A small image classifier, trained from scratch: 4.53M parameters, 10600 steps.
Rows from block 6, named by matrix and row number. Rows with one number belong to one channel. Each number is 200 + 40 x the weight over its row's rms, rounded and kept within 0 to 999. All counts start at 0. After the name is the row's rms in percent of the matrix's.
# convs0: first 3x3 conv (model.blocks.6.convs.0.weight, 112x112x3x3), inputs 0-13, a 3x3 kernel for each
# convs1: second 3x3 conv (model.blocks.6.convs.1.weight, 112x112x3x3, transposed), outputs 0-13, a 3x3 kernel for each
convs0.30,088,170,169,167,169,221,206,149,165,265,159,203,232,213,193,206,140,262,137,203,169,188,192,206,265,139,196,245,159,223,204,153,137,166,203,200,188,247,156,128,158,182,194,210,174,166,176,207,207,154,266,260,143,123,187,157,152,149,160,131,231,146,231,163,183,185,149,276,257,251,186,211,145,151,106,160,206,193,200,246,253,245,184,262,217,188,225,213,219,211,221,258,200,90,239,217,214,237,133,166,257,195,219,209,218,246,179,221,166,195,135,258,196,185,289,195,253,292,189,232,199,200,205,193,149,215,134
convs1.30,095,175,234,160,241,208,197,228,289,193,274,147,235,194,238,253,176,145,218,236,163,148,169,196,164,195,127,172,220,167,200,251,233,142,262,72,139,133,179,138,97,143,245,263,266,248,192,303,198,122,158,220,185,228,208,265,256,242,217,234,225,239,172,154,233,241,244,196,144,178,246,215,215,166,286,184,213,218,150,153,213,162,187,223,233,230,170,166,263,217,218,212,220,190,174,183,211,232,238,264,150,163,213,182,177,211,212,184,164,190,197,251,223,248,201,165,166,233,174,172,202,136,178,199,173,213,215
convs0.31,101,148,215,193,200,171,238,173,170,179,213,187,186,244,172,179,253,260,184,191,168,188,193,144,197,216,155,134,221,87,176,258,227,168,229,175,135,210,209,232,174,221,235,116,195,217,250,203,320,243,171,186,149,180,183,204,171,234,271,196,138,139,253,186,187,223,213,182,190,171,172,177,190,195,211,258,216,166,190,174,194,116,172,242,198,242,154,249,272,246,146,228,270,191,218,196,137,192,158,265,199,189,226,196,189,201,187,177,193,221,246,221,280,125,289,299,165,297,124,233,228,162,239,239,177,211,223
convs1.31,100,218,161,110,85,212,183,158,156,127,118,195,209,196,156,252,175,204,225,229,240,123,158,224,182,161,199,182,195,227,197,238,165,178,266,278,247,229,168,159,228,213,135,213,228,205,210,127,204,182,202,198,101,250,169,238,167,217,246,212,230,252,260,242,244,174,187,168,253,185,198,197,233,175,223,177,199,196,166,197,250,165,224,155,204,184,207,220,204,184,229,203,257,215,216,216,170,273,166,137,176,201,152,215,212,202,164,241,171,218,267,181,219,233,228,236,141,274,164,189,190,178,162,203,236,131,192
convs0.32,104,188,277,220,214,191,210,279,188,225,120,214,179,191,162,138,215,213,181,163,244,245,170,187,172,148,193,259,134,246,220,221,186,230,149,187,220,193,181,140,178,191,150,147,185,213,275,273,143,292,208,221,130,215,289,221,134,200,175,188,222,133,199,214,160,139,252,189,227,156,236,216,252,168,154,224,206,265,178,202,233,150,249,203,141,178,201,184,167,157,211,198,166,152,249,261,155,179,185,269,123,240,213,206,237,196,182,179,140,202,233,223,228,249,152,270,222,222,156,230,129,177,178,167,268,141,245
convs1.32,104,172,214,156,182,234,160,178,176,254,245,167,198,244,86,236,164,165,194,243,214,202,223,225,210,193,228,189,187,161,189,175,228,212,190,157,342,145,180,186,257,146,146,155,157,171,165,192,223,185,179,141,193,179,264,149,154,222,193,134,196,210,219,209,225,245,249,230,144,175,167,183,179,274,153,167,246,203,111,177,211,249,152,201,171,166,205,175,197,162,201,164,162,204,227,216,212,213,267,199,207,241,158,200,84,176,150,200,257,181,176,196,138,212,229,211,173,177,97,201,159,229,153,224,223,220,234
convs0.33,098,224,195,208,153,212,232,230,170,232,333,191,150,219,144,140,192,183,105,200,216,226,227,244,185,223,183,229,222,232,103,222,217,154,243,217,193,161,176,206,144,174,158,195,182,185,188,180,121,181,211,205,259,192,173,275,192,209,205,243,152,190,205,170,183,181,162,265,226,150,175,214,231,224,163,258,176,202,247,189,212,189,111,193,209,181,249,189,251,210,185,209,208,195,250,198,230,228,159,191,205,218,210,184,196,187,177,172,196,240,184,217,245,245,198,293,260,178,165,217,213,128,181,260,165,186,312
convs1.33,099,117,306,210,153,219,189,252,226,202,159,233,260,191,277,223,165,238,167,248,230,140,238,142,175,151,179,261,204,194,219,206,190,163,160,174,167,154,182,147,209,203,246,200,297,221,168,236,160,141,155,216,171,142,182,218,176,197,257,144,212,267,226,106,189,184,211,223,162,207,279,232,266,156,198,217,187,221,238,275,218,158,250,198,156,231,146,189,260,235,186,266,239,163,144,211,139,212,217,154,251,156,202,161,148,180,168,165,193,237,234,226,194,239,186,228,229,242,171,202,179,192,223,180,205,150,219
convs0.34,096,232,177,286,264,184,223,220,226,184,266,239,212,185,188,224,215,123,210,196,161,178,256,195,186,183,183,191,201,163,166,257,180,154,160,201,156,215,172,139,179,162,137,286,228,198,198,276,171,245,207,216,163,235,203,183,223,290,129,229,247,179,220,196,170,193,167,233,162,212,248,152,144,217,177,190,257,307,255,224,205,178,169,246,244,193,189,288,196,189,194,189,255,224,185,197,242,194,217,189,157,227,244,175,230,289,224,259,218,190,202,189,208,230,227,169,211,223,201,281,189,181,230,245,210,167,257
convs1.34,094,123,197,272,240,222,206,219,237,212,196,289,206,247,213,178,209,219,188,208,247,210,189,217,160,289,294,213,277,180,190,224,170,130,156,188,209,170,174,168,276,216,215,286,206,173,182,161,270,185,238,207,254,207,179,243,166,242,181,211,287,207,233,223,168,155,120,123,177,136,194,177,231,238,203,164,177,144,144,247,180,142,200,197,131,133,186,172,139,185,226,215,121,177,222,150,154,180,131,213,230,247,195,196,259,122,173,230,183,194,250,112,201,248,196,207,172,232,204,232,258,177,220,259,132,216,198
convs0.35,102,162,200,182,166,280,248,192,234,189,214,190,320,270,138,153,249,245,216,227,169,149,187,119,163,206,208,178,163,228,134,176,237,205,192,230,175,245,192,164,152,190,203,193,174,219,207,168,86,229,167,264,217,143,234,179,87,168,211,229,153,157,261,150,175,218,242,282,210,193,145,145,139,214,163,139,272,215,201,134,246,227,155,205,224,192,174,222,225,256,246,231,261,202,228,221,193,173,216,184,199,176,172,267,243,208,196,126,212,263,201,239,192,154,251,264,234,202,186,142,275,231,113,202,206,235,200
convs1.35,106,184,132,247,142,209,225,227,147,237,237,191,228,216,296,158,167,252,191,136,184,118,218,221,140,179,253,181,263,212,242,191,205,197,220,185,192,212,195,204,171,158,244,227,250,196,234,208,179,164,259,158,201,129,222,225,202,214,184,181,193,192,260,268,286,240,173,193,197,217,198,166,191,208,215,249,136,178,149,240,129,197,199,270,291,225,219,192,240,154,251,249,121,126,200,190,190,237,213,193,180,232,228,253,180,199,157,168,181,198,172,262,228,156,145,231,240,275,244,162,157,230,221,185,181,230,173
convs0.36,090,170,155,206,182,169,255,239,193,246,187,203,226,166,190,208,165,234,163,261,238,234,171,230,206,240,260,260,139,167,165,199,211,164,264,242,109,144,263,193,266,187,179,234,198,172,254,86,180,209,197,240,139,117,229,155,149,230,180,209,180,99,169,117,243,239,197,205,185,199,199,245,184,47,166,193,172,233,196,212,209,177,203,284,176,167,238,257,185,175,267,250,177,180,217,167,168,183,195,204,229,223,173,225,194,226,204,205,203,193,240,218,248,269,127,275,234,238,160,205,173,215,270,173,234,253,224
convs1.36,099,183,151,193,184,193,255,153,175,247,249,156,198,231,158,213,212,266,275,186,269,229,239,218,284,167,213,198,256,230,158,182,178,220,221,154,169,191,215,156,219,236,119,202,137,191,202,307,210,153,219,154,220,225,140,204,211,181,202,207,173,178,129,234,174,169,209,206,220,194,192,237,159,228,221,201,150,186,189,173,223,204,309,236,159,189,141,171,236,183,195,182,227,189,128,179,175,140,186,227,209,217,230,231,309,184,258,245,138,178,243,176,200,251,187,211,240,220,175,146,185,263,116,224,259,182,311
convs0.37,102,160,193,221,240,221,252,169,261,247,224,226,266,145,196,271,188,128,261,223,186,243,191,206,218,137,134,169,168,170,116,227,207,120,150,292,132,271,318,215,228,194,135,204,285,204,160,228,241,298,240,168,169,273,114,193,207,198,203,184,252,171,137,196,207,131,120,205,202,238,245,198,187,259,188,206,206,177,203,120,147,222,167,205,165,288,216,206,204,234,165,140,230,280,231,210,155,249,191,234,214,148,120,230,227,235,173,256,192,212,226,196,181,193,201,162,156,180,159,246,203,195,135,152,180,139,212
convs1.37,104,259,226,199,171,267,172,198,260,236,182,263,229,175,229,234,151,224,234,198,211,201,236,178,224,185,259,278,132,99,247,231,218,165,260,223,177,105,137,223,216,294,218,176,186,259,262,159,262,231,230,191,197,175,238,175,181,177,253,247,188,207,204,167,183,228,161,217,213,146,240,192,224,231,235,265,197,243,192,266,263,254,214,173,198,191,208,144,181,196,196,218,219,176,238,199,141,177,197,236,202,143,127,221,195,184,173,211,234,210,201,173,195,221,118,232,197,86,128,206,210,189,208,165,212,145,218
convs0.38,097,220,252,166,170,247,198,207,259,193,151,144,148,188,169,144,165,176,160,143,220,180,172,156,184,210,170,212,238,222,286,224,161,225,195,173,205,153,170,152,186,244,206,158,245,238,227,152,206,128,254,174,159,291,121,238,184,226,205,270,147,183,182,168,252,158,205,251,180,191,230,256,239,226,223,255,216,205,261,242,234,274,204,189,217,202,184,208,217,201,186,208,165,143,226,290,148,200,179,186,239,150,153,316,187,238,138,188,196,152,134,277,206,143,192,228,167,255,218,174,205,170,121,183,198,289,190
convs1.38,094,259,221,136,259,238,207,259,230,140,180,220,235,187,124,189,256,200,129,212,213,188,172,255,279,230,163,126,179,210,225,227,311,274,136,223,303,144,125,242,208,196,73,193,193,174,210,170,199,170,85,231,152,207,214,126,222,216,235,219,197,189,215,268,179,190,147,208,227,207,177,285,198,189,188,257,236,284,226,254,154,220,206,164,133,186,215,225,160,217,196,154,241,186,198,160,230,160,211,271,196,233,210,175,209,178,268,132,182,210,227,157,226,216,172,170,239,202,218,143,213,237,202,217,153,180,130
convs0.39,101,151,196,226,168,175,189,124,182,270,133,218,204,258,198,166,205,67,170,246,111,249,212,115,128,148,122,142,174,187,195,252,138,173,236,258,177,249,217,194,213,174,110,214,228,256,205,205,185,171,211,248,204,168,183,193,218,99,173,214,219,200,215,189,207,265,243,247,251,156,181,151,243,233,212,204,168,191,253,192,168,158,213,248,185,195,152,161,222,152,181,226,230,218,227,292,184,165,175,143,181,264,162,180,158,187,160,243,242,229,179,174,222,211,194,150,191,168,134,225,207,238,241,222,150,158,145
convs1.39,096,126,86,209,160,239,190,266,242,262,191,240,223,117,193,184,232,118,198,153,262,201,209,214,168,165,259,274,245,98,218,225,294,237,201,215,192,186,224,227,276,201,228,194,299,218,189,218,162,101,171,125,156,149,140,173,149,179,188,180,209,254,127,206,179,227,187,219,153,210,228,191,193,159,204,161,155,221,213,229,203,190,281,240,169,175,200,225,232,174,146,125,179,205,220,177,165,225,214,192,208,220,193,244,194,138,199,144,204,189,223,205,291,179,159,242,194,198,232,239,187,162,126,143,280,184,231
convs0.40,095,142,169,171,217,215,156,220,201,231,238,185,240,236,212,223,230,185,233,149,199,142,214,221,130,268,199,185,157,241,191,206,233,239,169,238,205,152,209,287,89,223,327,224,259,249,182,206,215,204,202,219,174,173,221,234,244,196,234,198,131,206,174,63,254,223,228,267,187,203,166,225,163,179,158,167,130,172,196,181,231,277,273,222,218,262,244,223,200,215,189,176,194,235,162,163,208,225,168,165,182,247,247,198,187,163,200,135,188,235,222,185,232,221,237,236,171,306,340,225,223,273,259,203,222,301,150
convs1.40,098,206,140,204,217,143,188,188,208,196,215,260,205,158,197,212,177,190,229,192,243,207,137,197,205,193,150,145,225,171,180,186,190,173,233,126,238,180,231,208,133,276,241,251,251,143,243,305,241,204,305,211,214,242,204,168,214,215,143,208,195,219,192,238,271,170,248,210,256,156,235,274,247,118,165,193,192,218,186,192,171,168,228,187,246,201,216,214,191,224,188,286,184,170,212,168,184,142,162,135,156,263,203,172,258,197,288,284,236,209,342,214,261,283,260,278,225,225,242,224,176,249,224,167,224,216,166
convs0.41,109,170,181,230,173,143,181,177,227,252,192,244,180,221,177,229,223,211,244,237,228,140,198,173,211,202,260,193,162,166,218,219,185,205,189,199,169,168,202,243,204,111,168,173,218,232,145,139,169,232,264,294,193,127,141,158,196,133,239,151,231,148,196,228,182,202,249,233,203,176,204,219,249,183,255,218,150,259,186,190,188,265,207,240,290,155,266,171,213,243,252,225,189,159,219,196,175,179,187,212,178,222,143,257,168,173,230,125,211,189,227,191,195,193,195,238,206,186,208,212,191,174,204,164,245,183,258
convs1.41,104,143,215,155,203,217,193,168,167,159,245,263,193,227,284,203,245,214,258,169,210,226,242,198,170,187,167,244,203,198,161,221,208,248,268,175,263,241,113,185,242,285,187,150,195,249,262,281,216,146,139,223,229,216,281,180,186,214,120,197,176,183,184,260,174,198,241,273,269,202,183,187,268,147,248,237,209,152,183,216,117,215,191,232,246,247,216,239,255,193,266,173,187,222,206,177,169,146,212,198,154,190,226,216,150,237,161,178,173,198,222,190,183,181,165,173,187,230,201,204,199,180,190,155,194,224,158
convs0.42,088,111,236,271,172,236,229,266,245,245,166,195,210,189,240,215,201,195,158,196,190,179,136,213,198,163,197,228,217,194,228,248,222,195,180,153,184,165,204,184,173,189,222,174,168,237,173,193,171,124,219,225,173,194,203,186,253,185,164,215,232,205,142,175,106,209,157,239,218,191,232,153,166,197,137,232,236,189,281,222,186,201,205,188,228,187,199,202,148,193,165,219,133,187,193,174,227,217,158,186,216,182,196,184,223,176,247,164,149,208,155,240,251,151,189,245,194,215,162,203,186,226,158,168,234,151,150
convs1.42,098,185,223,217,248,221,295,113,206,218,227,174,215,229,226,153,193,254,210,247,226,162,187,169,165,249,163,141,165,227,264,112,190,203,143,242,205,137,197,245,191,232,125,212,207,189,235,154,194,192,175,191,157,219,223,157,170,209,200,207,269,216,187,274,122,219,188,174,171,227,201,222,296,242,173,206,186,213,184,221,232,131,167,130,172,165,193,200,183,144,186,214,221,222,181,229,240,224,261,167,205,116,160,137,178,199,189,252,191,179,202,216,166,267,154,206,197,213,219,232,183,205,244,179,169,191,216
convs0.43,108,197,193,237,166,138,172,198,223,229,142,200,225,206,184,199,273,125,218,237,261,175,288,217,213,181,209,159,236,188,148,180,194,210,202,196,180,164,189,158,145,230,227,240,219,162,192,219,211,184,190,295,254,194,167,209,230,259,141,260,200,227,215,190,186,178,175,187,190,160,180,140,183,159,255,166,231,245,229,251,132,203,207,151,217,227,154,200,224,163,220,203,165,163,225,158,198,232,204,228,251,208,234,218,284,122,251,195,141,131,163,199,286,227,223,149,227,133,225,155,212,301,237,229,175,173,229
convs1.43,101,163,251,240,203,205,258,176,270,173,158,163,125,183,140,214,206,136,181,207,201,258,236,191,174,247,141,217,144,175,148,198,168,137,236,156,161,246,183,147,185,174,214,208,166,161,162,199,177,190,169,269,192,218,217,176,225,201,232,184,200,194,192,233,178,259,171,181,122,227,160,147,131,236,326,167,237,224,198,209,175,282,207,201,139,229,227,141,175,165,161,232,214,149,165,233,151,271,150,146,166,238,201,233,179,241,208,248,144,152,193,209,213,203,217,158,218,205,183,182,211,224,172,124,208,196,207
convs0.44,101,177,231,176,247,207,259,271,212,249,104,186,215,193,214,243,166,205,216,244,231,175,277,217,269,142,210,224,163,190,164,166,163,183,236,153,119,292,185,220,213,201,159,242,306,191,173,200,177,219,138,209,222,162,175,166,155,247,187,131,218,174,135,180,230,140,179,188,225,239,214,169,140,220,188,178,269,200,172,256,221,151,169,200,268,157,182,241,116,188,210,217,185,158,195,192,207,189,245,176,210,145,137,200,209,135,176,241,124,191,145,180,192,159,203,209,138,249,201,213,194,201,192,237,143,190,206
convs1.44,096,198,244,258,201,212,199,114,167,276,205,192,186,168,170,167,124,208,269,144,203,265,162,210,207,213,221,221,180,220,206,140,122,210,188,187,141,176,136,248,235,218,237,215,192,186,186,135,219,145,209,149,249,230,160,211,224,254,216,220,163,235,212,190,184,254,140,192,161,158,235,311,166,166,247,254,191,283,255,164,211,222,159,144,179,190,160,172,175,154,203,218,167,185,221,191,196,180,211,141,163,125,219,178,154,139,215,207,153,213,198,161,207,198,232,185,225,211,217,260,227,212,240,227,268,260,180
convs0.45,104,206,177,252,224,236,191,206,265,174,191,253,190,205,253,153,157,178,244,280,148,168,243,210,181,149,302,219,208,145,146,135,228,226,200,266,230,274,172,191,195,212,229,167,263,233,197,281,232,202,238,180,299,160,228,204,213,156,228,140,184,235,221,191,213,156,159,169,181,216,146,195,192,175,241,208,190,178,193,192,205,177,238,179,157,241,188,220,197,193,187,213,146,201,219,232,196,201,188,164,128,191,195,205,215,214,245,190,170,132,222,174,221,249,189,196,205,145,233,143,179,161,212,167,179,127,180
convs1.45,102,111,147,227,159,198,263,147,241,210,202,216,205,198,243,222,234,198,256,259,250,172,273,252,225,229,241,182,159,146,228,140,220,213,145,189,165,137,176,201,150,211,291,218,247,124,173,204,127,261,204,188,198,236,196,218,206,174,271,241,192,183,207,251,153,205,184,153,146,210,253,216,178,217,193,195,203,240,178,186,142,187,136,181,188,172,215,174,208,172,201,196,206,192,173,143,222,162,199,193,196,150,277,133,289,246,229,289,212,169,169,228,152,185,131,219,202,176,224,222,187,200,165,198,134,150,178
convs0.46,093,166,182,162,191,212,182,192,215,156,226,177,160,241,243,235,123,185,190,231,179,285,252,208,189,290,209,206,187,154,207,210,153,243,145,217,226,220,251,209,209,159,185,177,186,175,174,172,132,201,161,105,214,211,172,195,242,211,183,205,238,189,214,152,262,231,155,209,226,209,232,214,166,170,157,102,181,211,222,186,172,152,241,204,237,205,224,222,197,201,271,187,159,157,185,201,226,203,192,221,291,241,149,254,248,221,237,226,185,246,193,143,219,182,178,204,223,255,215,235,198,199,232,147,152,201,192
convs1.46,098,132,69,160,133,162,172,215,267,246,186,193,196,204,197,177,228,193,226,134,195,124,122,162,167,184,193,140,236,233,192,159,253,174,218,267,219,155,170,226,238,186,234,220,289,261,166,210,160,233,180,156,170,261,99,157,243,168,122,213,239,147,231,219,287,199,275,214,217,275,305,231,233,181,233,174,154,120,149,228,168,169,229,253,317,210,234,274,220,198,237,219,218,198,237,187,182,257,204,172,194,144,140,164,136,173,208,231,218,201,227,272,237,183,254,252,180,236,176,156,189,175,166,180,165,189,175
convs0.47,103,147,226,201,207,186,170,200,195,157,203,163,248,191,239,193,248,160,201,164,192,246,210,253,217,276,159,201,191,217,186,253,202,229,154,204,232,221,187,179,206,109,214,117,194,204,138,245,247,185,186,202,229,214,161,200,180,273,203,196,267,173,187,176,188,98,189,237,241,209,200,202,220,176,185,220,216,264,189,249,138,225,199,217,271,203,184,186,204,190,169,214,206,184,161,192,170,199,164,216,219,328,225,217,218,143,330,314,226,248,123,92,193,252,217,216,202,207,160,189,158,224,229,237,177,155,207
convs1.47,102,256,157,209,173,185,189,196,267,247,128,218,178,223,165,226,153,183,179,237,206,174,142,159,214,176,207,206,198,235,251,132,173,163,174,206,163,268,159,290,238,216,152,145,165,119,208,213,189,200,194,261,220,176,279,173,179,227,171,186,195,174,231,216,179,148,182,155,156,133,205,294,249,195,228,220,183,234,158,172,227,123,189,196,231,160,179,201,139,156,224,149,198,159,216,221,150,167,206,180,224,237,159,283,265,226,199,187,205,242,231,183,212,260,290,176,180,198,188,257,247,196,255,193,234,235,231
convs0.48,105,186,226,175,235,193,177,125,163,192,216,228,162,146,208,252,199,154,234,259,234,235,240,226,208,207,154,248,267,238,285,171,178,177,218,178,199,190,119,253,185,218,220,218,180,106,219,193,221,129,183,226,184,170,198,190,151,149,204,220,203,211,219,232,188,186,222,156,137,156,197,217,160,222,224,179,209,195,224,248,256,190,214,250,267,246,260,213,220,213,255,223,159,229,222,186,139,205,218,220,211,120,212,181,274,233,207,232,152,237,244,163,183,180,212,247,202,221,120,191,213,208,189,128,135,202,174
convs1.48,103,212,175,212,165,172,172,280,184,139,219,184,146,189,251,218,245,258,164,155,261,192,239,227,183,215,183,190,204,212,193,224,267,143,159,149,174,263,233,206,152,169,218,207,209,194,148,207,208,277,184,224,166,186,209,251,200,206,208,259,209,201,262,233,176,210,157,237,215,166,241,124,177,201,230,170,165,248,233,318,203,242,219,179,220,182,232,149,189,159,205,281,143,172,177,227,187,184,151,216,292,234,199,275,129,260,188,202,207,270,189,217,221,208,214,177,187,243,177,205,259,195,163,149,174,114,219
convs0.49,114,107,243,216,243,230,172,173,153,242,241,181,139,160,246,236,229,199,174,219,237,166,187,213,158,120,152,179,176,225,223,228,182,215,218,237,192,175,157,151,224,234,198,229,181,143,227,178,172,160,165,210,258,256,218,195,228,155,250,207,241,250,283,176,228,173,161,198,195,228,198,208,229,229,192,210,241,256,231,196,250,194,248,255,204,240,280,181,207,231,216,241,255,171,184,167,195,157,202,192,237,204,161,209,250,193,211,229,161,208,224,221,200,233,151,175,235,144,185,194,180,273,261,198,263,178,188
convs1.49,110,169,217,209,171,124,233,163,196,225,257,246,175,166,190,206,242,187,204,152,140,215,168,221,182,233,183,173,210,199,183,223,214,169,213,175,189,276,198,244,193,223,222,203,270,249,195,134,206,217,204,249,218,211,198,203,243,181,220,279,184,299,154,200,162,143,189,179,214,263,196,189,196,214,141,166,143,215,245,233,260,196,200,205,217,201,162,188,169,174,187,220,192,134,211,223,186,266,159,228,171,204,264,188,172,276,276,259,197,183,209,268,186,166,155,197,193,195,254,248,188,196,198,200,252,221,201
convs0.50,102,216,181,247,234,246,245,181,174,208,215,184,256,194,186,165,265,248,140,149,177,201,167,136,175,260,204,153,191,104,190,274,217,113,170,248,235,237,182,184,181,225,179,125,188,152,235,166,188,186,211,196,206,225,207,199,271,181,213,170,231,172,263,169,178,120,154,261,178,187,137,159,195,274,193,201,212,242,236,195,257,167,145,172,212,191,177,203,221,192,183,173,216,190,153,192,201,178,162,173,190,218,173,183,187,195,178,323,225,173,149,201,190,230,249,217,195,288,232,116,218,271,95,232,216,155,156
convs1.50,100,203,178,264,220,220,211,199,208,154,275,178,189,205,309,216,194,272,184,217,205,194,165,199,169,151,184,228,186,191,260,219,245,179,192,218,226,209,190,304,215,152,136,170,157,208,232,241,196,222,170,280,234,189,202,180,183,209,210,154,198,201,141,210,306,249,287,198,261,154,135,245,220,153,204,166,223,233,128,239,195,208,195,218,190,187,193,234,259,159,223,187,157,223,187,213,186,198,169,264,227,154,181,288,264,184,214,226,258,166,238,191,136,183,193,127,199,186,192,229,166,189,216,142,217,196,179
convs0.51,107,195,230,203,154,191,194,218,170,299,180,177,238,218,296,203,237,259,164,182,184,188,268,171,162,216,194,229,229,205,210,191,147,222,234,227,237,148,234,219,279,173,129,202,181,136,181,205,237,166,200,141,216,201,180,178,210,148,223,261,251,211,235,141,210,196,189,181,229,251,202,224,200,233,136,147,238,217,200,238,187,253,172,232,192,182,246,215,177,213,188,152,194,233,209,235,227,233,166,158,214,231,178,180,248,213,166,139,218,236,113,196,199,124,247,192,114,171,183,162,289,239,194,262,168,221,170
convs1.51,104,204,244,174,225,192,255,187,183,253,194,191,213,257,161,231,171,221,208,216,212,181,210,241,202,134,178,260,148,251,177,231,228,208,160,173,254,155,250,231,170,221,171,154,140,231,201,198,280,204,188,160,192,171,179,189,194,174,184,154,221,203,156,220,207,161,160,265,176,201,249,207,171,212,204,216,252,187,185,209,222,261,186,195,195,177,148,177,178,210,158,282,243,198,211,162,182,178,130,264,234,232,246,264,146,179,282,191,162,213,177,193,173,103,111,202,179,198,193,167,252,186,220,215,162,202,204
convs0.52,096,215,218,188,153,156,227,144,152,288,199,206,185,217,215,204,262,201,215,192,245,161,214,128,175,248,225,125,190,259,186,160,197,214,225,182,142,183,191,180,183,215,229,277,180,202,105,159,202,224,147,158,147,162,176,209,185,203,146,218,205,135,202,186,233,189,192,267,189,203,219,223,200,174,233,153,141,228,167,211,210,127,245,237,224,229,148,193,239,189,162,174,78,179,264,186,157,223,192,149,273,204,234,213,234,172,186,196,198,258,225,238,271,176,248,191,187,230,296,220,165,225,257,188,157,111,205
convs1.52,096,206,265,200,237,203,204,195,257,302,249,237,164,234,224,204,206,207,213,189,219,199,194,205,206,213,179,197,223,202,204,173,188,240,225,175,254,187,285,154,126,113,134,213,248,180,140,190,212,222,169,203,257,178,253,209,181,239,171,198,224,204,222,233,212,196,206,196,262,236,261,251,184,194,205,225,157,156,228,137,138,195,214,250,221,223,231,204,199,181,167,219,212,214,192,233,210,190,270,146,181,198,237,153,167,180,197,199,207,268,255,204,179,189,217,243,184,231,194,205,175,254,230,230,250,279,168
convs0.53,105,222,180,163,272,133,238,213,188,196,249,163,171,207,174,276,243,192,173,211,94,220,104,244,293,120,156,189,188,214,189,234,204,202,178,156,199,178,169,275,186,186,180,186,224,167,200,206,221,187,185,288,142,206,184,213,226,175,216,189,211,247,215,235,154,186,174,179,151,195,192,152,208,191,169,238,175,134,238,174,193,240,171,218,137,189,216,220,219,233,215,195,256,165,183,153,197,243,191,220,156,199,232,205,215,297,188,279,174,173,216,182,196,159,188,194,104,221,195,200,217,227,193,189,207,264,205
convs1.53,102,195,184,156,183,228,145,188,287,239,262,179,141,196,200,180,179,250,134,160,244,228,188,144,220,199,280,208,200,229,203,169,230,211,186,137,225,206,224,188,233,224,185,251,145,209,265,174,210,191,237,166,212,193,223,133,236,180,217,201,193,253,150,196,128,237,226,167,149,223,227,194,129,120,152,228,203,224,153,153,243,255,199,194,216,186,165,202,211,179,219,203,226,129,203,201,193,203,185,229,224,179,205,165,290,216,216,247,241,193,175,188,161,169,200,154,176,237,195,190,245,234,208,219,185,154,180
convs0.54,101,167,171,155,141,180,220,158,225,238,221,213,204,234,137,203,286,195,168,242,176,146,208,201,168,162,199,184,225,244,205,255,140,173,242,225,177,210,208,187,194,233,193,229,128,222,226,206,276,145,163,204,196,236,231,190,167,193,239,181,258,187,217,184,204,132,202,284,326,236,89,101,106,281,203,120,200,212,235,198,163,196,176,262,282,202,246,184,175,228,252,222,202,216,207,252,196,210,174,217,184,228,192,172,189,188,177,212,196,171,174,231,253,224,181,210,205,224,203,197,197,219,246,174,170,255,197
convs1.54,106,157,165,145,186,156,225,178,170,186,249,234,204,201,314,190,167,190,159,180,160,159,259,165,102,140,249,183,238,203,191,281,282,212,216,213,265,193,223,165,183,188,233,242,255,223,184,260,219,288,283,310,148,225,224,194,148,213,184,253,164,162,274,242,203,343,238,111,66,110,235,273,202,225,209,220,203,150,222,203,153,171,214,214,289,232,208,265,242,219,272,200,292,207,264,224,212,182,232,150,198,171,177,188,110,242,206,256,237,181,228,223,255,221,178,210,231,165,217,157,181,203,147,138,195,205,85
convs0.55,096,217,238,217,191,226,180,236,194,215,174,231,158,190,155,201,157,180,254,216,192,226,151,263,160,271,297,211,223,150,183,218,246,171,154,170,223,185,161,234,255,161,150,192,199,207,145,189,267,215,116,200,198,152,165,194,177,223,220,191,181,164,202,209,176,201,254,192,143,176,217,175,158,250,140,111,219,228,142,129,221,209,199,133,127,274,237,165,196,260,229,153,202,209,165,174,157,194,142,200,230,200,225,199,226,184,172,173,171,182,233,186,230,193,249,275,216,255,184,164,213,221,239,212,190,195,215
convs1.55,098,168,165,188,181,197,202,164,205,169,229,137,180,286,279,174,244,209,244,158,157,225,210,202,227,170,201,168,160,188,257,229,185,227,210,182,185,175,241,208,214,248,229,243,133,162,207,237,233,254,189,163,206,203,158,112,146,198,241,190,142,211,284,270,261,214,167,245,210,181,115,210,175,162,211,160,161,169,189,211,193,151,215,163,222,194,242,177,193,274,244,141,248,187,171,200,216,204,221,173,156,223,299,178,252,274,182,198,236,159,242,265,175,194,218,145,260,228,153,200,174,199,172,180,241,278,188
convs0.56,108,190,182,185,199,145,178,145,189,275,251,201,216,182,255,157,164,230,191,270,160,232,164,207,258,181,240,161,203,199,197,241,224,191,263,124,195,252,221,213,140,177,199,180,167,256,180,229,224,171,131,241,176,234,179,178,220,246,169,177,179,162,181,247,103,209,190,190,166,207,210,252,218,138,93,202,156,178,269,175,259,228,240,193,210,332,230,183,318,171,200,205,216,217,215,277,187,239,237,169,182,116,144,165,189,213,180,159,193,227,176,210,169,196,196,131,198,209,214,172,195,195,250,202,176,197,167
convs1.56,106,117,241,205,170,158,156,163,260,277,166,192,190,211,196,246,215,187,253,128,227,206,220,204,241,225,190,185,240,241,186,207,171,246,193,224,200,219,202,209,214,190,192,143,194,184,107,191,233,106,265,252,270,169,204,234,205,203,242,162,185,141,182,187,227,190,260,261,235,190,192,261,243,224,162,216,135,176,211,179,257,227,185,280,209,197,224,222,181,181,207,283,275,186,322,165,256,218,268,227,155,180,210,168,196,188,202,223,209,252,126,212,194,176,224,165,197,178,267,262,228,197,202,199,204,216,236
convs0.57,099,239,228,226,204,199,160,236,203,236,197,218,191,235,182,176,200,251,148,175,235,190,135,235,170,180,204,193,230,225,178,189,202,150,239,128,227,160,200,164,157,228,148,272,272,125,221,160,187,154,225,228,123,146,213,138,281,182,233,234,210,163,188,193,145,234,246,192,173,136,167,190,255,190,201,179,174,168,176,197,204,244,228,160,208,171,212,220,190,239,207,205,255,174,254,206,220,192,195,227,208,223,190,243,283,209,193,278,232,175,277,255,244,297,218,250,302,192,246,123,194,261,127,207,174,187,180
convs1.57,104,161,232,157,252,108,207,171,150,103,256,172,225,219,174,255,230,229,195,148,163,185,213,163,197,145,168,213,167,277,203,224,167,230,258,163,167,191,119,216,223,160,175,238,199,226,143,200,206,171,187,178,247,280,205,130,202,263,169,186,205,246,191,282,191,209,188,246,189,158,227,183,177,238,144,173,220,216,262,166,208,201,184,250,207,223,192,201,223,194,239,186,220,219,191,212,192,165,176,231,248,214,201,233,195,194,278,206,193,189,135,223,222,184,257,252,190,202,128,238,218,208,216,204,179,239,183